{
  "activation": "swiglu",
  "pooling": "mean",
  "lr_schedule": "wsd"
}
Rows from block 6, named by matrix and row number. Rows with one number belong to one neuron. Each number is 128 + 32 x the weight over its row's rms, rounded and kept within 0 to 255. All counts start at 0. After the name is the row's rms in percent of the matrix's.
# gate: MLP gate (model.blocks.6.mlp.gate.weight, 512x128), inputs 0-63
# fc1: MLP up (model.blocks.6.mlp.fc1.weight, 512x128), inputs 0-63
# fc2: MLP down (model.blocks.6.mlp.fc2.weight, 128x512, transposed), outputs 0-63
gate.421 109 [104 144 105 146 128 103 154  95 119  99 119  70  70 131 115  78 161 145 145 164 163 127 144 159 205 117  98 103 159 158 112  97 123 139 167 133 158  48  96 158 133  90 123 178  92 130 133 166  92 148  97 127 134 148 151 111 173 108 107  93 145 122  99  89]
fc1.421 101 [ 92  96 153 106 125 122 105 119 141 120 166  60 111 108 126  89 144 159 121 133 152 122 138 110 159 167 103  86 107 166 115 153  82 100  90 144 117  96 112 123 255 123 135 139 119 117 144 197 161 171 111 165 137 149 154 162 134 114 122 104 155 157 122 137]
fc2.421 047 [ 83 173 116 100 131 177 135 158 138 157 123 150 104 138  69 116 144 159 125  60  71  72 102 140 121 136 129 124 110 110 177 160  61 213  84 132 114  99 174 125 120 134 108 148  96 144 147 112 108 111 165 141 140 146  88 115  99 121 118 184 180  61 136 162]
gate.422 102 [ 92 119 138 158 128 145  83 134  60 160 173  51 161 110 130 102 138 110  92 120 112 182 142 113 147  72 128 129 145 157 118 166 151 186 150 148 161 142  64 205 144 119 109 135  83 117 128 180 195 165 120 118 130 125  66 167 158 136 142 103 122  86 137 135]
fc1.422 108 [128  92 124 162 112 116  91 136 105  93 157 102 134 187 147 133 150 133  92 112  55 181 158 123 119  49 116  78 121 180 137 136 135 164 151 121 148 130  98 139 124  84  83 115  92 123 139 202 156 146  93  83 131 127  74 123 183 152 149 144  93  89 126 128]
fc2.422 161 [126 133  92 154 113 167 112 145 127 161 129 175 140 160  79 125 113 123 134 108 127  92 156 152  94 150 128 184 100 167 149 140 132 188  72  79 155 106 150 165  91 116 152 189 145 117  83  94 120 117 104  92 166 105 140 121 129 114 110 108 215 114  87  97]
gate.423 104 [113 171  81 152 100 124 116 126  88 135 115 141 123 160 123  93 141  95 166 142 152  88 131 111 102  75  95 135 128  95 100 155 117 150 185 137 143 183 107 183 125  50 155 135 145  81 135  99 114  92 161 127 131 126 156 146 172 156  85 163 108 106 144 165]
fc1.423 114 [158 115 173 100 163 109  94 112 128 142 152 168 132 102 151 147 123 132 113 114  62 181 115 113 167 173 137 104 137 190 130 132  98  95  61 118 127  78 143  64 154 160  98 143 140 193  99 171 156 175 103 133 116 124 149  80 124 102 156 117 120 148  99  83]
fc2.423 127 [163 188 138 144 133 168 169 125 105 166 105 126 104 181 110 160 145 124 115 110 110 154  85  90  38 123 111 154  94 148 147  91  89 160 102 172 162 174 121 122 122 119 162 109 118 145 140 200  90 118 160 139  65 212 167 109 106  72 110 123 166 162 169 159]
gate.424 101 [ 86 111 177 118 138 156 172 124 118 171 158 144  82 112 125 123 106 137 130 190 154 152 107 107 154 178 197  97 179 117 148 205 102 102  99  92 117 148 103 115  77 170 124  66  86 190 144  91 147 126 123 150 106 104  89  99 139 165 118 111  91 183 101 146]
fc1.424 091 [126 158 127 118 148 130 113 118 115 156  99 126 171  90  98 111 139 102 125 129 139 144  95 169 197 153 131  96 182 110 153 137 142 125  98  33 112 131 131 133 169 152 176 159 135 119 113 151 118 155 130 154 181 117 105 126 166 167  94 125  75  58 103 117]
fc2.424 057 [109 126  83 134 106 147 138 141 130 144 149 118 118 174  94 103 102 158 102 105 103 157 108 194  69 145 142 102 168 149 135 108  77 120 104 110 148 195 130  78 142  96 174 107 108 173 124 126 164 179  14 113  81 118 131 177 147 143 141 149  86  85 166  99]
gate.425 106 [144 129 114  79  95 143  63 104 169 129 117 120  97 134 166 127  81 149 139 110 176 177 162 167 120 168 139 107  94  69 200 145 118 107 103 127 128 169 146 114 165 165 126 141 180 104  85 136 171  72 136 111 151  91 189 120 116  56 112 126  76 125 130 144]
fc1.425 097 [140 133  91 112 139  74 184 166 155 161 134 136 153 130 110 191 132 126  86 126 140 160 173 119 117 167 124  87 185 157 144 122 132 187 164 131 117 155 127 163  91 101 100 125  79 130  97 117 112 147 139 102 105  84 167 183  98 156 106 129 190 133 112 107]
fc2.425 112 [113  71 106 111 135  76 158 130 111  91 163  50 124 149 126 118  92 124 134 149 111 144 178 124 137 141 146 142 138 178  76 155 168 150 108 115 129  84  96 117 129 108 127 121 127 111 143 112 183 104 180 112 160 122 157 110 176  99 119 196 111 140  90  90]
gate.426 097 [ 84 142 119 146 165 171 156 100 180 154 183  77 137  61  82 152  89 145 165 164  68 119  87  76 110 151  74 137 112 124 142 149 110  97  89 141 138 102 110 162 133 148  51 182  89 160 133  76 134 181 110 113 144 122 113 149  90 138 121 132 167  84 105 178]
fc1.426 091 [ 71 136 173 144 120 115 116 214  58 143 147 130 151 142  92 162 163  87 150  86 152 127 119  84 172 107 123 115 159 142  98  71 171 163 183 161 165 170  79 107  83 110 169 122 170  88 169  87 133 120 100 120 119 132  81 113  87 137 112 132 143 103 138 170]
fc2.426 064 [118 133 123 131 104 161  67 115 127 174 133 127  79  75 183 135 174 129 133 129 111 181 117 109 137  97 117  68 146 103 111 109 161 102 144 126 106  99 126 162 143 167 161 127 150 143 158 162  87  97 173 104 146  93 118  59 199 141 121 119 145 118 145 141]
gate.427 100 [117 144  62  87 102 135 137 165 133 152 141 186 100 149  99 121 119 132  64  70 174 140  96 161 107 111 159 108 105 119 152 133 143  74 151 170 187 119 139 185 169 102 149 161 148 116 146 156  91 140 145 144 106 166  97 163  88 101 200 112 203 153 146 114]
fc1.427 097 [164 160 116 191 131 124 142 114  82 140  52 154 168 132 109  90 136 147  81 105 157 139 180 173 125 143  47 127 120 169  70 116 118  71 151  87 167 130 132 109 133 157 123 107  96 119 144 164 113 165 119  87 131 131 139  39 102 169 134 133 121  95 133 152]
fc2.427 093 [118  92 187 148 126  99 135 127 102 113 134 159  74 107  54 136 125 115 153 100  74 163 152 102 175 131 137 105 116 171 122 162  96 144 146 108  52 156 112 128 151 161 176 173 115 138  99 198  80 150 164 137 131 163 108 148 175  92  98 121 110 126 119  96]