python train.py --crop_scale_min=0.2 --arch="vit" --norm_position="pre" --parallel_block=false --conv_stem=false --layers=12 --pooling="mean" --projector_hidden=1024 --residual_init="none" --batch_size=256 --epochs=13.5 --decay_fraction=0.2 --warmup_steps=1070
Rows from block 3 of a small self-supervised image encoder, named by matrix and row number. Rows with one number belong to one neuron. Each number is 128 + 32 x the weight over its row's rms, rounded and kept within 0 to 255. All counts start at 0. Numbers have three digits each.
After each neuron's rows are labels from the 100 images, of 14848, where the neuron reaches its largest size: "top examples" is what is common among them; "patch colour" is the nearest of a few named colours to the mean colour under the peak. Only what is clearly more common there than usual is listed. The data: aerial photos of the United States (SatlasPretrain).
# gate: MLP gate (model.blocks.3.mlp.gate.weight, 512x128), inputs 0-127
# fc1: MLP up (model.blocks.3.mlp.fc1.weight, 512x128), inputs 0-127
# fc2: MLP down (model.blocks.3.mlp.fc2.weight, 128x512, transposed), outputs 0-127

gate.191:112119125134157120126115135154105096146209093133069093080078131119113115112091075176113138098116166196109169161126192149150151154140134117163078101138106148127089134150145158108124174123106154150158123214133142149067095082137109138090167175103089050160115180082124128164162100134180161170139127125139114066106103148112143100177098205155085092137100082145138095100119132091148139114114
fc1.191:141149105065103152119133177188171100151152095147164090108103136131216133092107159129128094137069147082111122220095103101088147120132145084084142164100103133158114180116157155113137083117131109110096133115137138140154137080155127065056097187142121088112097096119128138149136169097171101077137143115147146142096095121105153146162192169173133156177133122165096133063166190133088160127124
fc2.191:111129114104088118076098106110111134142122136139095139165116117116090148172132098140143193144165062155188090103105103161099107160156140159112202085119141119171097134054160181114110124153096143104104141086193139176108141142080187094143158109149118175150105114118100179110170166094070116155099125122134116184149105162095130133169150176159158108141098165081145139162070105085118076140057
top examples: crop field
patch colour: brown

gate.142:086139127122152102101117101131138089130159131161124132107118137161091092141125115165083176125172100120094121149167081146086149204172142188150113094122142168150085149167167173152085091077129054110062135116139097134111108137128087149179104079043089171130110168204120150112107175098141105149125085112136168133127097103048165132099136120136098099188163126157129116142129201139124155146132
fc1.142:162118137144075161054103156159112138150095151126184085139135112133130154102103093119156048111156170134197115089135132109179164093111111115181139130180136075105140062107090130164114193118164184117156091141131055139122182191142143135065141125152114096106102122047131131118120108112115183131115157125140113077164117145130114170166134123083060144138147131097148161174142100133168162109116
fc2.142:134113139099106141147183099126093134113141153110112083110131137166152143103093109132113190089092086140118173141133128181129116094157168148091125136164110123144062139165223163145153136162098055137080207025162118124120102161137158096107139153104128116135104098128112141155073143120195143083140071129124170148164147103111146155087181134129098146065059101145177123119155151128106145096120
top examples: building
patch colour: brown

gate.48:149123142184144140089113107121123084085138086147082105148120083089095143141131129132116140156128103142145125083135091164125078190145115131173117120093155114133109171172149108123080138196165108147119137184145189125051113108115154149162136169124170144174123102095152094115087167149089152096087142109112169142059164150151093111152111159220128116080145033120143115158092073154105133165176
fc1.48:112101136129183124151136093123123093134155076171167101164081107106117161144185167104103103146186131160112122095094127161087137141162119197161137099108138133093124160177123125107063153155181127106167126121137176123070111116146094128132121105114209161141154157123128069115100149156063160124131142094117137157114089157143140041141102137134083100088095122101064096201153078104083135167182
fc2.48:096122122132159119133153170150093137179116106121130163129071173130237122106123135109110159118089111179077146139141113122107148133079087144096098070184112167136099153124113061168180121176079157076133147112128152126123115097160121118150058153055119157126133173158158131147140110161117134061196073088122133093137125121135085118155086162138073147180167141113113163120146100150088157125174
top examples: crop field
patch colour: brown

gate.145:170157144146110083176168137145105147147080124124207126122084127142113102113142192108089107167153165150093126128119145192108154118111125108131088124133144128160121109113107126224173088059138119096118149151131096143145093066133153149157157194187144098166119059189138027150142146118098181115102109138092098130078072117156143098103119143118138115107151100125139129092138139082097168107169
fc1.145:081070120111165160118107122109154138120152125141100157094136091158143166132092093168160159114106076093143160101145090077126105139152142105139173136133142141119153144177143107038080166179091150142112111103113137139103179191131108117112070039060117140102176163091151237121089103120167109138154153125126144118165155144098094164161132139138087165132080166156142132183128097147138097147096
fc2.145:128135144071133108127152115146136155155176170050063128148154156133030147127126086116137125099145118089141142124106076113104096146128130160145116124115116106176096129141095158133163097108137153107167146120122117155089146155133155136162125131120076197173186070152143108136078159090129126145061125116139180041125137096109145140127155076173131141190164098103161169134113189132038100120160
top examples: crop field
patch colour: black

gate.362:076093075219161097112118149092085113068168058161102121102119128092155132131101108157189157148180128118135136074120138152190128154124183125128082120149149092141088073160117165137083135200127176121144109180118135137104087141131115077085079124077140140100102170108077137073166139138156113153150192136116132088096114123164103118153103110170110136114149077151186138158144139114136147163151
fc1.362:182161160060145145116144114172130180127087196114091128158118076130118097104157133151112088108061138105138172173099095103136153123153082102111151129124128167097129200117144088135151103111161126148154134083167090086182138117155122139152140152150118115134170071204174138191088123113135131123082034126180136139127112128118156128136119203138114159151080139127076109114121104120141121038122
fc2.362:147099116136109128128115124088213175148146109152173166147114102151074134176108096135188102156112099106152142184142112110106124094160209070096122135110121151094090135110070133115199200132153134121113113102143089147178095159093196205120160108166139151083129084130103120140165147055085114148137084080125106163122143130125138066188121138139084100071121113122134122117121164125126094137153
top examples: crop field
patch colour: brown

gate.341:145175093128129116183163115161145043166078070143101106124106113168151133116088175155114135142205140104116181097140127118086175089151148110094100140117136180226136105122092124130089124102138136187142108108111116132150118117129165164175146157169116155153039192176106210108120109117090148129131108133137095102146099119068096131113120144120109134082082157095153145142154109068114134141135
fc1.341:114085136069172147109126133188133151099142128134174163148161156093137128146100069187149115095144158158122066138086158100158099150102130135152225129030169091100115149142094150104108082180170115109138134112153136099093153104146068114062103098113112082142133116122144094165158124116148090128173141163220111132096170129127124170076143129151152112161175071107111118133122116155132104093145
fc2.341:147128140114069117120154155138120096108160170074140113165092164191061140144168099118128112139094110054173130139176110158079061119092074176155178119154163161120091196137083155083124126109163125121162135047144110106108091105076117152166140125187081131135159076096112134153125112105140150109131155120147161120145138116084139112117085111095116150117114091162195163152127195138177140166093
top examples: crop field
patch colour: brown; black

gate.254:093097143169137106115138138083118086125186172143058147125177113120125151163131108161185093115174112175095108132086114110125128128148118122080084124151191116140124131214058101155160098067105102105114142126147130103127162164100086126130190094087143142125109133134176072165101147061115184085114057158125152144121134123105099110144143103120173143166155176131074116139170119130207135096157
fc1.254:133149174170154114125107144140125150124158187148091148201135090139180163130119111141176154157110140132108095143092132070139143181135079151094102103146120095108122151171048085110135090119087185070062128153102124112164141130139104133191131128061133106074084156134133151138097110045082192141114093159175086139123119189074106134077149138131147185115137150135110144162087138121129155107155
fc2.254:088143129101148094137074159150139129051119150130164104122063090126132152166102065177139152195143138141188122131139114109162162069184113129131091146138084163139139160097168093147087126206130093149067123161082170183139109152086159178067096120114131102091084140131114151110131119167161103161153103108102080139092185112145144106150084135158161133134178156101140130066143130137148100144076
top examples: building
patch colour: grey

gate.497:153098108115153110147061138128124119096112106139111130207138169128133128129154086130125075121099159140171114121151134207101165153157197138090108135130122166080125096135113099096113178130074115153157136131179199109123146131079109178096153096136083207088150081119152161169109149195134136119163092145130115140081142122078096114086109102148071155090152117052163158148098077167091112149117
fc1.497:141097144127130137130121146121079097144092121123136116185130170046159127132138143108095144146090129170187098136131133185084190108123161152078133135152150157058135083146091115110116194105069112124167122143179198136113174107089115159104157105111097196107147063071126188176129116164083112080130061131103126125096152124146119111156124101186065153103163146090161138144129108171116123148125
fc2.497:129102100126120164098134103123122133164089057096140109174156155161112119175180053100135129145139151135190155123124188146152112140185120147118079102108137083168111097175123106129079130193155151093108115149150126139123146143121098079160088125175138109168079101193141151070095168153076158162116098125123181144140055140050157127179125129112118123165104060101095134100168129165138102092109
top examples: building
patch colour: grey